Weights of a small model that answers yes/no questions on an image's attributes.
Model: 5.38M parameters, 64-pixel images, encoder arch resnext, encoder norm batchnorm, encoder activation gelu, encoder depths [2, 2, 2, 2], fusion encoder layers 7, fusion encoder norm layernorm, fusion encoder activation swiglu.
Training: adamw at rate 0.0011, 10100 steps, batches of 128.
Data: 22083 training examples, 58.5 epochs.
Rows from block 2 of the fusion encoder of a small model that answers yes/no questions on an image's attributes, named by matrix and row number. Rows with one number belong to one neuron. Each number is 128 + 24 x the weight over its row's rms, rounded and kept within 0 to 255. All counts start at 0. Numbers have three digits each.
After each neuron's rows are labels from the 100 texts, of 14976, where the neuron reaches its largest size: "tokens" is the input token at the peak. Only what is clearly more common there than usual is listed. The data: telescope images of galaxies (Galaxy Zoo DECaLS).
# gate: MLP gate (fusion_encoder.blocks.2.mlp.gate.weight, 256x128), inputs 0-127
# fc1: MLP up (fusion_encoder.blocks.2.mlp.fc1.weight, 256x128), inputs 0-127
# fc2: MLP down (fusion_encoder.blocks.2.mlp.fc2.weight, 128x256, transposed), outputs 0-127

gate.45:146136143074155148136139125114135096152098108132127147113113142164162153142117125160134118169104131119145152184125134120191093147147137147122119109106118130123153142135125090136098150086109075143187161115153121156097148161111165151129105173153095130129139128117143149131122157096166138159117096141165159136135094080121153126141114145140115116146151155137085146131160152141146116122085
fc1.45:131073132098112102158123105118134164106144107109148083136108128153093143104154088129102111130057112106124094109096151150160099106129181092107120084101136125111095157144140104113086141109117086154109106159141158096125136140149140149147106129113124127120175117117126146144120116103128153100117112133113142176151101133143157161110118141140167139139133083128101169175118114108117139123135
fc2.45:131106125122183115170124099150144114108127130134095154118170090079097110116107157157097163161124155143081123118095114130172134154176104111127148156117164122116122153124149156090121137095114138090124100134174117112130095147142090151111122172105141144149083100141157152125125120136177111155126145133146082130082163169115152128124117126108113117132121136156100139133120101142125153110107
tokens: "spiral arms: yes"; "edge-on disk: no"

gate.63:087138148094082148134082117128122113114147121189086084172119148160145086153146135105127127134099105124104129124115113165103157078159141168128084169119130102166119123157105144125172111155150105105132118137089104115153157144135156137104110144123100134109140101123118159087163114124137137124102118111149131134103133104173143137144081107094099126141115098157132118140119124134115096167138
fc1.63:119123092160146145141118118136150130145158110131116131077157122095136147127097091135147148138126112139101135130142163050152130162096138092170190120149096135141136131152145129100095105118082119133089135116111146157174153107108120116171108105136102148163164153175106121100114126087158120164122118108111124144116109135108118122133132159103099098135182137121126142137132124117075150129139
fc2.63:145129115137138166097135102111115115109162116112114097140192137112148123109113120120130141123115148160111137141119154072105118179116143115166128129110082138156148135112141123122105120142138146124115119143077115149153166123128143159131112123100125122123161147134145125071136143051205127133102132101139175080089091141123117163165144129119136110145143144126119157125133150134083165116120
tokens: "merging: merger"; "merging: major disturbance"

gate.149:135141127124125149100139175079165146115113151150140106115095123149128106158097109105108112143141152130148077097141153155166126126148097108128111090096136125112100148113145139195162157144158154105101163152193108137128087106169125146114108160146165099103127111120077165132154171121113122151161129101102115157117151117145142137132145107117124151128137114140140170136152118158125131134154
fc1.149:113137150126101113136112104076122118052109106150103134166153098142136144154117123100131124154125186156109115130170114142117133113104114125085113126121157126173135151125089123153120138141120096138116098104123104115160067124126114147083140105112134114141108173176130157116115180160134127117155154120140147140117115147106101140177149108119146074158117115113115096135118084128153113122112
fc2.149:131109133156101118138141142118105150126159150087095115131132074159143117122109137123129127152136136127154116108097171164131143121126134130155153140107149115190124142122067134108129116129153143097137142155119134155121122113136176167155151174126094093123144054125136120103140091142169118131076160143128108145070150141110163151181116141135128126105137138071124128112137107144122150144147
tokens: "merging: merger"; "merging: major disturbance"

gate.32:161121141130123168124117150153126086130151079152084060141094102116117121131129123118127100130117137150131162126124129131107162121157139154097135137128084091163156127155103159099120106147156123128105124132105080141104133119127132155157101167138098089176128122142107130108164135119156140122147125142130178147152146115144128130119080139144082093094131092120117162166086120166124107158157
fc1.32:136127129118138094159125109112128169134108163127142170118121136135095097122104123145152172123137147103127145082120130131179072117105072118184116114147158148115132120130157095142094097156097130108138174151161127101151121100103137123117094139124150170099099119157118120120089109166082124162132095109151127145150110094132119161099170127149129102134179139103121122152159138110123140115126
fc2.32:138105132125145161097134138137088098134134077147108105135107084104134121131148129131111112154127143162164139124123118151096159097157160135058165106139068103150120128148106140099130151120117154151148095084133130133106143145150137123139147112138124081159146147118159146131159124152144138120122142142122149140162184151122117080144071129125086137111113082102147163112090104148156112137133
tokens: "shape: smooth"

gate.189:159177111106055122072087103148134120136146122119113151101120135130176138138119128145150117117156138113171132133102100113168106162150142095116140122132136159152126139130140163142103128155132093146110118109133136145133148115100131141160113138148130123142120171164130087158123161121098088098088126131145107108144113138138127102092121074128105146145186132134133155143155178167143132163163
fc1.189:145144121117127128122127110107126140137125088110124159084118085171096115144156140105114090123116169147134151099135096138156137129089115129149155122114169127079146134128113174125132163137161099146139134164155090104105164116108114132142143120116144154109090182113152112145178156144194165171137164107140125114165094138093159137128115149095125125122147088131119147103141141117148149126094
fc2.189:148136120166122142110139124126154112110123119186161091086179126103183155115142123152135106115127143111119131146110152110101084074102128160151108084135143123072162173150142110146123152120115131146114126153128121145126116144179116098143110156124143124121143148134120159127100181093093119107121073117169147139185126105158140130121115106107132114153123106150142136161141087124145111123133
tokens: "spiral arms: yes"; "bulge size: small"; "spiral winding: tight"; "bar: weak"

gate.56:177105130090166155132163133131141129136162115117132107067140134122092123088124164158142122095120148127173158117148103149159137097128139142107126121100143116148133105102145139080142166131167152111114135157079106162151168121095089145101149096119155121129136130182134157114114081145114144062135124130163115146149119107125121161142115121185127130098127149138151145126113138154108135131132
fc1.56:109129090140114152143155173096122137128144133150094137115133156140122129133132114125129180156122133159112107087134090165130138159109095115148144109146166139114109149179099049136100103153134127091127140106121123161185152113130152150104151145115142145167149150127099113107076141112172144112105126110132118135106117156098127115125124092121146106116168149118165134116100104088103140125175
fc2.56:153165117147143104089104164112120121136126139105155138165151158126158066106160085127115108156112145163139144117163148138113120078099108141142071120094136133126109104113123094114123144102158111140134122141144148132103109135119129126120147108159140077148110090098093117145145114152074110127121104119138144080155109166155098129104163108126122137141111099119111125200131143169147120141105
tokens: "roundness: cigar-shaped"; "roundness: round"; "spiral winding: loose"; "spiral winding: tight"

gate.176:093162127110111097119162092120113094123127111159112155141153111106131193132120153126152135091086152136128094134160113136132125097183107148132159183149133135132139123102096123121156147082119112141125124122186101104132143156114094130096095100124138123157150126130120148117125144175167105164144157115105183128130167154112141154102149165102145159107138133103141132153116090115121146145110
fc1.176:101142164142161112137133127102158118116155102159123136134092099133121108129168113148124106135112168098110164104167104138152137089112148168106058172137158098106131103136148165146096149143163126161135118136127097108139082156135107142119156124147156103104120111131151147136137094174157169162123145117106135143106101135124149146154143154108128151139146157169105160130126098133091163101098
fc2.176:124131148155124142141141146100102155145121098111105162159151082152086152150145117100104146118109138113132110138158119148159107157097158129139122091084114098172135125100109112091100137116137080110113167163138131164154136123116157165122117111141108094134079121120132099142145099143160085128053153120105146095109100119137117137153087137148135132174110128118151167113133140099132104099146
tokens: "merging: major disturbance"; "roundness: in between"; "merging: merger"

gate.66:142125165124133106171125128121109077091143152102094189137083103112154104159142121178116119115149121169148152152103151147157166159122106178126092133130087159157108156083121158122175103106129079135134113150095114168135118108119136118133105096153125146103130168127130135155132139145168148140111137089132124112166123168136116141128114125146107111090135145108107139158138114117134136147105
fc1.66:140177107125127128097139127125145111106167125151092133139127126117104125144144185134102136122119092128121142116139170126150161119116119120146161070134142163123139131120101153108127133120118137143115126151115110168094157145153076168098078150122153170173121136083105128183090091142112104114108128112153120114132115101179129143123148116093143156147149096143115175090128090133120159119154
fc2.66:141127114111159124133128136101159112099120094127130137126179128188112143162155137156157127110165123136134151136157139109122100153129142114155097134139103120140141104105136126137145174104088139127103130121119099103093128081152131155095104113106129173120159102095116126145109106134175096101181148145090107158173153158152156127110107149106167150116100115114085154160186128131147138137147
tokens: "roundness: cigar-shaped"; "spiral arms: no"; "bar: no"; "bulge size: moderate"

gate.39:094147075137119110159109135083128116138157136109089113110148146147154059119157122159151158106125163085113118136113120138170112130103152169123140154158115113142166167089121141146111161117130094098155148099087108154124125083139093106153141118108166083132156132099119108089101145182143157127140139159103140108132116087097133145111143130140120116123116138139118118158141152153151133143124
fc1.39:124131131140120170129100137118127164123111084113123127085141159117152099114105148145142088142143061114165106081161139114146147122162129134125120139120098098146147168080106106115124090171118142126161123135147110170091112130098096175152106113133094080110126143119093120160164101131082085132119105157159148122115137149117187140114138140129132166114123120129156117104144127120119105118135
fc2.39:156185090114145089132109138144109119151127112183137080075137132105138177126145086157090133149129140093145109110108111143136152133143154120171115116165125099143152125099149095164109153112138126129110138157114121162115140099131176126103089120121099127124125130108112166073163138145123106102128127114093104088094125130109094128137159172136132134138116143158156142116135141128113125070141
tokens: "shape: smooth"; "edge-on disk: yes"

gate.203:135136111156115086097096132118140095115110093143115162125131124095179118142090149159115142096121163131142112103114145142132133128189121096150121160110113111160093116115137122116109128132133141124146164113188094107062097124083147124087134171149146154159169125117111113121172144121122134096154129139097141134069133148108130128130127113146090118133187163130137150126148120115099144118136
fc1.203:169117157093129118140119148145125143111097137107119111128107162153114200140162114112139101151109099160123101093145125096131140180107142172106123096120097136137114151109157111154116124117115177158128156144151123149142169146141139133124133121131128168124065092164125163132166166098109168141170117168140105161146120136135110136164141168159096141130097127100143117135114106105113107130137
fc2.203:114097138095141112104107116164179145127099129114162118138110149122107158125109118109112167167140097120099156138152166152124115123129136143116144118154119081145192137124136096151130154088108140121153138135135128184129146137140119134098110140127099102148093105150159113111140155125097099147160119132205120167107101141119079094096097150105145105143146121114105125113146091107103136095100
tokens: "shape: smooth"; "edge-on disk: yes"; "roundness: cigar-shaped"

gate.225:120112110159102089117157147155072131153157152130099164120135104129104091119113119150122145106185126158127138110096118123142130103121176130128115101146114134133127163134103163152144099137097115096098117110128104142099151104140135124085103100108154107133168164103129155127112120108136147080118161143128102107120109137160090106178135155100101090154090086107103137102134150105159148087129
fc1.225:105120109147092113110130098136107115085115142107107089088132120123088186106146140100117135140158163120100111150111096176126132138107118101138123124109147115168139145175119142132142093147179120124126151148094146135134146109144141129108109064135130106124139166171181149175130177150160135121137144136166147162096130131128125145176140116134115138126105101129128109164145115101178150133150
fc2.225:129149138110097131161150157119085108094090121129115139108116130117108162138136139140140089121110147167143154077140132088155091174119129200152117136090117105107162116111097142115128109094153141144133124140142136164143145098117112139097128094142112130102135091138164139159125137136143110130153100127154124105143126125098128128148163084085161076086088109158115167166116123104107121105117
tokens: "merging: major disturbance"; "merging: merger"

gate.119:125136123109141100148141111148100120153140115134103069122138099126118069105149097128144124096135158129109079088116132098144099156084149127098108153108120115103103133113127109170136093110119124104122128132131085169161138133117116095114096166171108172087100173160147110111145146160144124090130179151141149129150104159139101131095149134140124164110116135111129112126151139133161144113175
fc1.119:150118120116144143148165081130121135113088147147106093146150119144141121123146100166139154168125122146112127135142130151149153168137126095177121093124148132134148099157184108146153174102108163168151115105148134120094128164120098124142086163135138124117150078145123104114105131149127126114111095121147161130162082120190138176109115120107140171103100113156149148118126158152134121142093
fc2.119:100164122146130143129131131064096142133130123150155165116144118137131151129121173143115132163127113092097146151130143073142102119154118132103096178151112102099136124100111120079114127101119109128137164123132127138135150070130108177082098138144146107149098174096143133104151117160158071168146138123132080150118129129131162136136166122152134117162139153148135141135093136143158138102098
tokens: "shape: smooth"; "edge-on disk: no"; "bar: no"; "spiral arms: no"

gate.133:096150126084140109145156112130124114161141140124137167134106097119091150125103119183149077107128177120092134137144138171104134136144125134129111100120107143163138106121140136136135127178136157137112144154110139170082150092097091090079115133085177103137135157119136144151125132113114132106172115148164166105158162108108169143110102119145140131117117145101127166128131155161136112163153
fc1.133:120090067153140157130112130126153104111130105156100133100134144098128075167135135115166162150114122116128185106128116152123120167140108150139139155149109150143141141117148110121125148109162063134114140104115101123166133164100120143187100131147109134162129145160091196105123149100133116144090135120100135128130109156149133149135154151089081105122162105111120147137098122103116119121147
fc2.133:115157126147098109133129173124128081152137137143168138123121124144151154119181128115105129167119146139120163090148096140098123116152128098114122132142124116108108153188077079154144122129155124130144113113128086133109127132179144183115140151121152112169135084097140086136125126174150157138118094118170096134136124150179111107092142107121134137101124145152123090127124083128165140145146
tokens: "roundness: cigar-shaped"; "roundness: round"

gate.185:119088085103151094141075139082156170151117130116181109129094151127135107170143145130102114153121135110125178104161141139144128139156139120160098148151093114151136127122120151137079108156098134154083133119127126152076137143168148111112140131150129116156132165088141149107161140169158126122150100124153149106134099087105167155120140127128133094099109092131123154123078137125140124133125
fc1.185:139126081096143138091142122148138154146143111092161110148135139146128163107137120102121165117136109121140110108109150138084141132101158174113168145129140145112098117137119089085119156091100129142092123130148127158152183125176163093111115144144139140110128136142121105157123064133104141139157165128142106127141126172157164139137138176179099164100111120106135136082150162147128115120110
fc2.185:124141106162125110101170162164146096147146105113169108113143142108127108096115120088110124115092182094111104126123131156119131136123102161148156120131164108109186144147127119105131138170111148148127103135113180148156147108142117113122113138149154186107154095143096105084110113160144176137096175145122076090104134134077139143118123140134128126118141118140132106100134158122136135160153
tokens: "merging: major disturbance"; "spiral arms: no"; "merging: merger"

gate.104:153144114133119150157131154094138142118093113148099128148108150116126166135114134100165167128135178101134101127096089129119160107103166135165129137087162107079081091104108156113095133091113135132143101112094106107110107123165094157110109104093139100145124153123132152109110159152114160128120104106113117105158103106138171162088132143108085147119132110122167138162101141146093147137109
fc1.104:108132156137183096152147154126153150144153164171163140145106110120138165117074098130130119145117098111162085133157116077098155170150143120103127107143132116121140152110126151168149096098116135163149127138150078103136119109128122154113119167122123161162144155139107142123171132138107105131126103111111119112132105125164120136137120161153084120150136145173123130180094098096149117110168
fc2.104:135193149137160098106156119118091133147146112088124122122123145147135133126113103117141155143146131095155115097136119129136148131152101124084120143125103109090135153123126137069147117182135125132160120174104120112106155090136079118166123135116146181157163160121162102174082143127130124133092119150156095159125139135170175107139130138120106123147087163145115129107092136121110142124089
tokens: "merging: merger"; "merging: major disturbance"; "merging: minor disturbance"

gate.154:166107133087120120106174146131129125159151099141145106136151121132089107141106143157160099111111140126125165108075106120187104141111109098143153125104135114167121111132178159101136133097139148127155121173141086118149117133112103113125166144131112169118155150165136146117141111114141120065102115089184132123144155109120078135155134119142150162171162142113134115137108120114090148128137
fc1.154:140112126166163091113113082113118096116109141129117110098073139130118138139132167108109150097132137098126135135127129073081132107147153102117165074141153127135137123113090126187141152124119171115132112126120131113087130157109153161105103094161141121117094112091131102158146105098139111172086110165099164107140134165146145135142116140122098131139130129154132123082150164152169117128117
fc2.154:114092114115113113100132143142158111115164130137145151139126094144117164112135117168096145105079121173108148142140131088109127175140094125131180109108125121160141137172141128105089117146166124103098114148120092094141099099114139215140149143077154153127135135135144134113120164078154130132116126110137128157099156106131114133136074109104124137129140132111145110135108078142103141097133
tokens: "spiral arms: no"; "edge-on disk: yes"; "bulge size: moderate"

gate.226:142166137119111113130086128101142133122103135148153120130151102128105080149146123123105142092104124123128099147119141152153161136141116157142126152111128148130160156142121158097129134083094105120151157122168116115131116152130160160119126101154153127131099098147093196154145130172062089126092145175087092136166136136166129103103146164102135127118105142138127091106163148163146127132099
fc1.226:146076126123142172099193113135100125135175065074112140113107126119133168117097135135140090140138150118118159106124142111095125148112114084119172099159132138129121092119160105169127111145138127145108110147110149127111136107095119093115135149091112140138174142148136097101132129104134141100140144096148155106127154125108136173125114112154071127162157108118112173138115106129090140116123
fc2.226:123108128099109194125088183114126121093148122162130107122149081151081131149161140131102131138130131104121121146119133136145153130124130155131121150192136109111132166168121136112149109126140107091123111103120114112139147104127126175148084135136118124124114106135084153097123125113125127146114139132120119160099156085107144143164093139132151121108146123119207118131144100102059096137162
tokens: "spiral arms: no"; "shape: featured or disk"

gate.22:108116144137105156137116164128149115097096145101108108088129149126121115132095125108117093144112108143117142099068138122159178111122107144158087154121123095090085134100119100096099138129167116144118071135154163150130092139134125116115121146104134110114097145155085116096100115111094112130127085149192158090155117118169143126135119146092132139154125127094134149145133121101143094157095
fc1.22:096141094111113111140139148117112115111122110100161140122089105117162130098158106132079130130143133102144121131132105100141100137165121082108163077153112134177157143100095101107101116113120087133134175134101109123166168103144109094165159143126123169070067121156131151153137121113127094100096119102094123120127103140136100141119114123149096119112087142156147127133149150130128095125147
fc2.22:152105130114157115111141133151125129091115168150176158123144107103175127107170138129158150153127149115101128115155126138112090138098132115097112182130097144156145118156151155108148098148132144144150139145080171131113132119115160139156140096135108143145101131124108176179135198105130133119089150141162156189096124140139143118150173116132123128132121144178113147156091126138122131114120
tokens: "spiral arms: yes"; "bulge size: small"; "spiral winding: medium"

gate.60:102143102123156142115162162134118161119126153108179142105106134132149130088142122128131175147123140105123099127158171173136163100157146097105124147104086131179168162139127115146126093119138159160104139139102116120133128101141074118119117158168155149163159172122143098093091111115084144131138150126107087106137130128143159144118123141124089120167111136103141084105138155105132149148108
fc1.60:126129133113108114188089154128144138106121124107159105093155132118149152144124160150084149096135143152101129088108103098139122114165109110106123068093107100156096096121121143140116167130164104127133108124124111083157090106113185127157150130108159169167082125131137126147110134105132146096129137114162139127129093103110086147115123138106092095148120147091148162141162153121128105120134
fc2.60:141145116087143143136111093131098149111155134136136133178136164122126131118113072120144118175134128116079138111114107123112132079143127159151109119159141109098089122174166155094105107077145172119160113177118105127144157141132133143120149134127087118123164145106149098147121130156108123146133165123117133188111139111128137103120168160127117160112094126150117141127088143087165168140115
tokens: "merging: merger"; "edge-on disk: yes"; "bulge size: small"

gate.27:124116131134124170104132139142124105118109115142099124142136133122153130126161157136105073134126162135156124111130099137087172118147152138081153114107095070163130132118150121109174158123158103153168068120087113120131161199153124104171152156169120094154129156116154133122152134089139118121109152143088138087113158150144142099142124123120109118108105101134131146108111086127151113121129
fc1.27:097138084142158117164147135125090121144176130154139111103168159127141115103106098129120095122147121073095137149167127125116169149137147144141130120091105094116101114152170109125132110162173173157128109138103104145108111116145135165110128113124150153122112130119145115106138154134168125151135119091107171098082132115093153151141146106112094102093096082154144148152160125091113160140133
fc2.27:182142127158105104099136117138137125125113110158149148081222102118133129138137114097120123115150099138087140144121166072145146150116178148121141095114131143156145125147116137104075139126110125133132123120121129113135141140119123113096103138147125120097140101142167206070142136111128134102149132144123075131139125096121134113119085137140130130102140162121154112124119120131113158183142
tokens: "spiral arms: yes"; "merging: none"

gate.65:121095119132147117118132117150093148164167123161119138118153121095140146129116136105123167126146142142146106134151141122108140146122086115136175186121123148158170071091164096118129133070118121157139143127151093084151106154111090144147143138092134132125149120106118086137159119174162106132160149152141120094111110125151135162096092126129130128092111127099088131117125094138146087107081
fc1.65:103120152140123117124143171142133150108097108143167115084095107138113098127167099152100166156140173088162123147158164163154118104100134115144104144132091112167153123105108141154128111128081151143111112132116121099114164140086164090150077149075120136124142152108121129116144138101112123099094110141145112165160110115128146108141128105173107101097129116152123111105118098096127102107159
fc2.65:165118115102101149117150126118095131138085135147091143098130161141137139134109130131146144103149120112115104111178119189125140170139162149149155090118134093155136155099135102163172142084082085129123165138113136129129172112093102108110122172172150115100096116123083153112154132120116151127138089102162104111111122161097124143146128139144148125075143091134131110138167125128143120137147
tokens: "merging: merger"; "bulge size: small"

gate.188:123125146129153114134114138077160116144100108124175125115150092168190137108127136121128161117106129119090179081117160106153131114148112152138143149129100127148147123123150159130082150108154142148176112165182121137140142127093142071135140124138099122164123108110152094103119091102154105127140133125128149149147196126101145108086134083107147098111141125124110124145149143104144112130142
fc1.188:131135157120159125162109108111112158146120146116141126099169107102111139158145101127113129163168129137145156142155121138092138104153100085095140134143114119115133107144187134141103111143165131163133158156132085119098100149117148114111116124157108096106127174086137178173151113108140162108103087089127183077116090100119118137150128093106127121091135103155149135130112133115112093138116
fc2.188:156136127122137142102111118167109129182114112093149133114136185112119136120117121162143104120121107102156127146083110152134096173102119128142132116093083145145116150131104151129103102138091130122145141161158163111114103117143122160135143117163088118123119135119121112134091186138139181119159106143139169118095140107150139074135151131141119110106095109164151134120122095128111076165185
tokens: "merging: merger"

gate.144:119109139086122120138135122147153131156134091167135155131101080117074122119138151149128103108099133138115169152084120137101168107135167143101131151092097146138156109113147163078141124149116141125150134110122138135092133108109117128099155152125097133129118146126129163157151093143087097090128126162157115139167181119129144116180067157137128145132107092112144166149141133160132104164116
fc1.144:090174151089114110124131119154118150160134090152126172165109101123092139093128146130107134098094128151117120150105125129121161123114176146109119143098123105170151122136146153095177137132147150164151129109074137111121151120123166134089158156116105133119119156103166158137174113151117106090138117137159111146141159103140162106168099129118131143152098097128135098153154133160093097159134
fc2.144:148119163105147130170153105146128167131093119148129111127098093111107150107098139121108099091154120088135097167109145139139161083127143128106130136158147105094160118092173154129140148112094160147110107084117151133112100141119129127112162126159119148119111120089149099170152121134109129108149160176137141119143157088097148077170091134151151146115092131138169120119154151149123110106100
tokens: "edge-on disk: yes"; "roundness: cigar-shaped"

gate.7:080134174096072100096099116160089101101116115132113139129102153122148121166108148114091144108157144168160139120139087114158152109098102113111113130157102172107139164142164113124145147133097134172113151117139116163115145101116080118133125131128101142126134165153135124132122157157151084110126154131132138147103170120123149158169154156159094142094140137143110101147152093135137096154135
fc1.7:137112154107112126120140160140128136127086138122080104123115141170131146092111145087164110139122139131152122146189124103097143140113152142157131140095165154145108163077086109118168145160083132105109131141107175137125138129104116149110113153132174182148142143127130118140114084106160129159089139140101127099154118141128133137120152153104150168116138117080143117118104121165101088132167
fc2.7:098188110127116104073118119116091140140143137134098127124116153172137136108150107159150088131120159104105138152093163146133113176154141174124140102164105141093156178147132120145117097137134107108100149144136107154156078111156101117133161130165133103134177145162144098116103105120135161133099141097107109118123095077122123176127132128121118146124106091120126113116107100147114130119166
tokens: "merging: major disturbance"; "merging: merger"

gate.95:135137159119127127144153140165086112154096162112123128149154132165138076119163135122126131110144100121161122122119114147117125122100140142112072128124161115196093163116105100066150151107205138158137104128120079112134127143141116118105156143126097154098172141088143129133150100165164152088143145118147119106110119149145140132120120108164124122164123124122142116108117084118134118158133
fc1.95:143101098117184174141169121123112102113140138106125168049183156132109144156141155122112106124139123139146131167178125084132145160097143101127148093109119103130120150128149148117093144113092149132143106126099127149141161163127110112110121107109163104148141140182160153113131098118112147090143173122111111119093134155116135117124107126180121121117127134129133167107129108141108168113110
fc2.95:147061131117123150107131134111126129115145142119142095130143147117088135115120157123123128118131130131121149125087145078148146176114135123138108119116136114124140169126142145072108117140143128126092123156094119125129166104122118175136134148112133155108150104152153109094135102066177144115121139082169146114104057113106120185142218143124146124138129156110124132143123135114107141118117
tokens: "merging: merger"; "bulge size: small"; "spiral winding: tight"

gate.198:160111116164137104177161088153134082113174127107105143111157118153128097178164126128120096093146161129131130108169119142095104161129066171155114125146118098138138153084120116097170110124149123128132131120109159120122143124165123155126123084102141103104133141123132153155126194127107127157108121098154110104117145105102160120118113114121107119114091118107127129099081103147162121127131
fc1.198:113129113136117165145111148157120118142150124103156119130162113115119127139097106095110161110120143156171093114135069137156135161116106115143156099122111137119162119096166128095159108119134105126125094139118157151103095101121147126161127090101084181134128101145123126149147166151091123137126084116098105140148109156186180098113137134133113126141116138087106132173086134171132152152104
fc2.198:143116131180101126133129109141151116125109144074163134102133131159117138156149149156114141122142108113105086094179111133132099135149148112090117143173109156126146159142093118152116104123144124179152125146111155136108138124163151114100116129149173147122132158113096147155150097138123153109157116129089131150171166077101095118119111110123170123140096090090145124117137191105119108159119
tokens: "spiral arms: no"; "roundness: round"; "shape: featured or disk"

gate.68:138139089093098134092138137100137103130092107137112165135118103165123115129138104149121161140138159138151100086117142069173093128107128112170101146149116133187152130126138159129149147115116103146134158119124090139087148135119144143169112111098101171120112139136134116081130135110086148130093159119120101139120096156131085109092115117112137100136097105096144128140097167169165136107102
fc1.68:121123088112147134166124154129126141130118085132111154091138166081144070164160157139125096108155116110115106105090109153152120135115147155154144124123129137087114109134072097101150098166123132098122149113106123108146146137139118119095135134144131081118095124128150115144169099125127129142111171194126176145142146122087128126108146103133155078145102114122186121158144147132136147114114
fc2.68:134134091169100108068156154128123088147093159109118097103140100153129114132141142130102157129169157184108131136095129129124107150139130155121112059107145118119162135117139141139116130139114162123118156152134166113152139124177131120155108134088154152139151136152122076122114133156096153088096110124143121137164159100107166150122097149106096121113139127150140109173159104083149131128121
tokens: "spiral arms: yes"; "bar: no"

gate.92:116125108128125117129093167137123092159108100121157103135143176185134159135099163123106102092127165162137146148152139114095081128150126109135096117116178159084146147129151093135131152136108107117088147133153108143135118095091093101153136165135139143158145128167103105099106141117164089098162122132151144099157180142130131101106121116116122142092103157140124150151117140162095140131130
fc1.92:097143123095157124105130157136195131161143093132148159115116134126086115128105102101151086130168113119143172096099109105160142109102113124167146156087083121140117150095116150157119142138131093113123138108151125157074151117106142121121172139155154152105103144144139127131162150161119117141142129140121096122140110122139127105070139125131105102150158163160091139094170133133118123139175
fc2.92:194124178111129090146129111112108139172119100128100142124132123137165109090130173116142116137121124089120100115182114140139115139137110159128120129147155104133151119145098128152087101120119089124135135136149129120089109158159125168156122136093174110081150132116125120149162106147124070129163191137096080114119104166136124122126144139095114112129148156117117117144085103105146121149149
tokens: "spiral arms: no"; "edge-on disk: yes"

gate.4:150106112112094093161152120126131151111132126150138105164116109118149155133148144116121123153124122152116106134109122094145100116112124144111165127115125170064128102125107147110082165131164136143130115118076139096167121139095166102139156151174139111155144105123110137101138099103155158095156093113157157108134115140107140172108092158132130119139119070085134140094157120092128139119069
fc1.4:101123165134130106095157098138135146111128125171089136154131099114146116153118101130117129137130163119134106150167144112154137124088103114087133172127095110168155145104074137123098086150113150160116135130124160120140112151161079073109111166123115140140131121118145118123148128129119105139114127153183089135090122139128110128178136143183128147131174096118113117122167102090162103106118
fc2.4:140151139123107146131169126136152132102124154141154135168132092110143123121121082126133125088111147122147106096134130073124144117144136127157145060120086117147110102124131120159125122065151099164131119172162110073152135098164094163105148153119144155160113122099119168123128118135116105134122143140094158138144125129122116124071117132162137134108094094112144092107178123094111149139151
tokens: "spiral arms: no"; "roundness: cigar-shaped"; "edge-on disk: yes"

gate.24:093144127108134157118113108096106136105123088087098100199118145115135187148093105132113092122140175086144137126152153164113127090178159105138131146143133106169153131139129116135130126116079118134128121158148098124122153107137098140137103126154141139134127157102125139124144152127126162134174112134124146090078122128176104112148104137133174112178107144123140105114132145112108078145141
fc1.24:148141133125103132129084159143123086175117126168108107069123138132156082081142104149127161110087120157104107107105160136136126154118098130125133114081132159147116094149152108093112120136162095102107122111106156137165114133132150152124165174137127107098099129098116131118142062116140134123093111136125117114150113172109138102123146141147090094126129119162140159103132127127156179148115
fc2.24:156160115134085078164121145165125132111140095163125140100116078095077123130117117100156150113135073107098142130146111138143147158130121176124070100146152160131142159146130124082126105167121120150134165134104122110128143127128155112128128137162121135126132132163097140108112125103097138143129102127154142121147129111186158171108099116109091111088112096112121099169135141099157145154124
tokens: "spiral arms: yes"; "roundness: round"; "edge-on disk: no"

gate.1:181121105119079140157146147112111139103109146149110154071098115107159110127159115100113149154118150140142088142122123141118170150101145098133147127158108155146119145092114187092119140115149119165114122169130114132128156094092154123132114105146169095140117118088112134108150168138135134146168087141140114108128161167102082135109143092151116094119161123132084122106131161103145113148124
fc1.1:108145135117128161139152115144122092155104108112154104112126119113100136115166144132129102120107089115128113159143127178173117153168118109127081111141133138169145132156162118143147113162102160139125104094148112110077079115162147137105145127089093152121129122106083123131088159130125124145154093125083105125101098124156175137118129145083141134136102145116108159112073116123100156133085
fc2.1:175142129130101135149124101089140160103100105133108140181108115098118138125149124146102178152155156098150106115139100120136117150126148112146137129127121102132141099092133144092118127117164155086149090115133156115116120113129134145153136116096157140092131105134113196114130153152148175153140150122157108142150119128140046095082119125091091124139124141087086141112117103123144127162139
tokens: "spiral arms: no"; "edge-on disk: yes"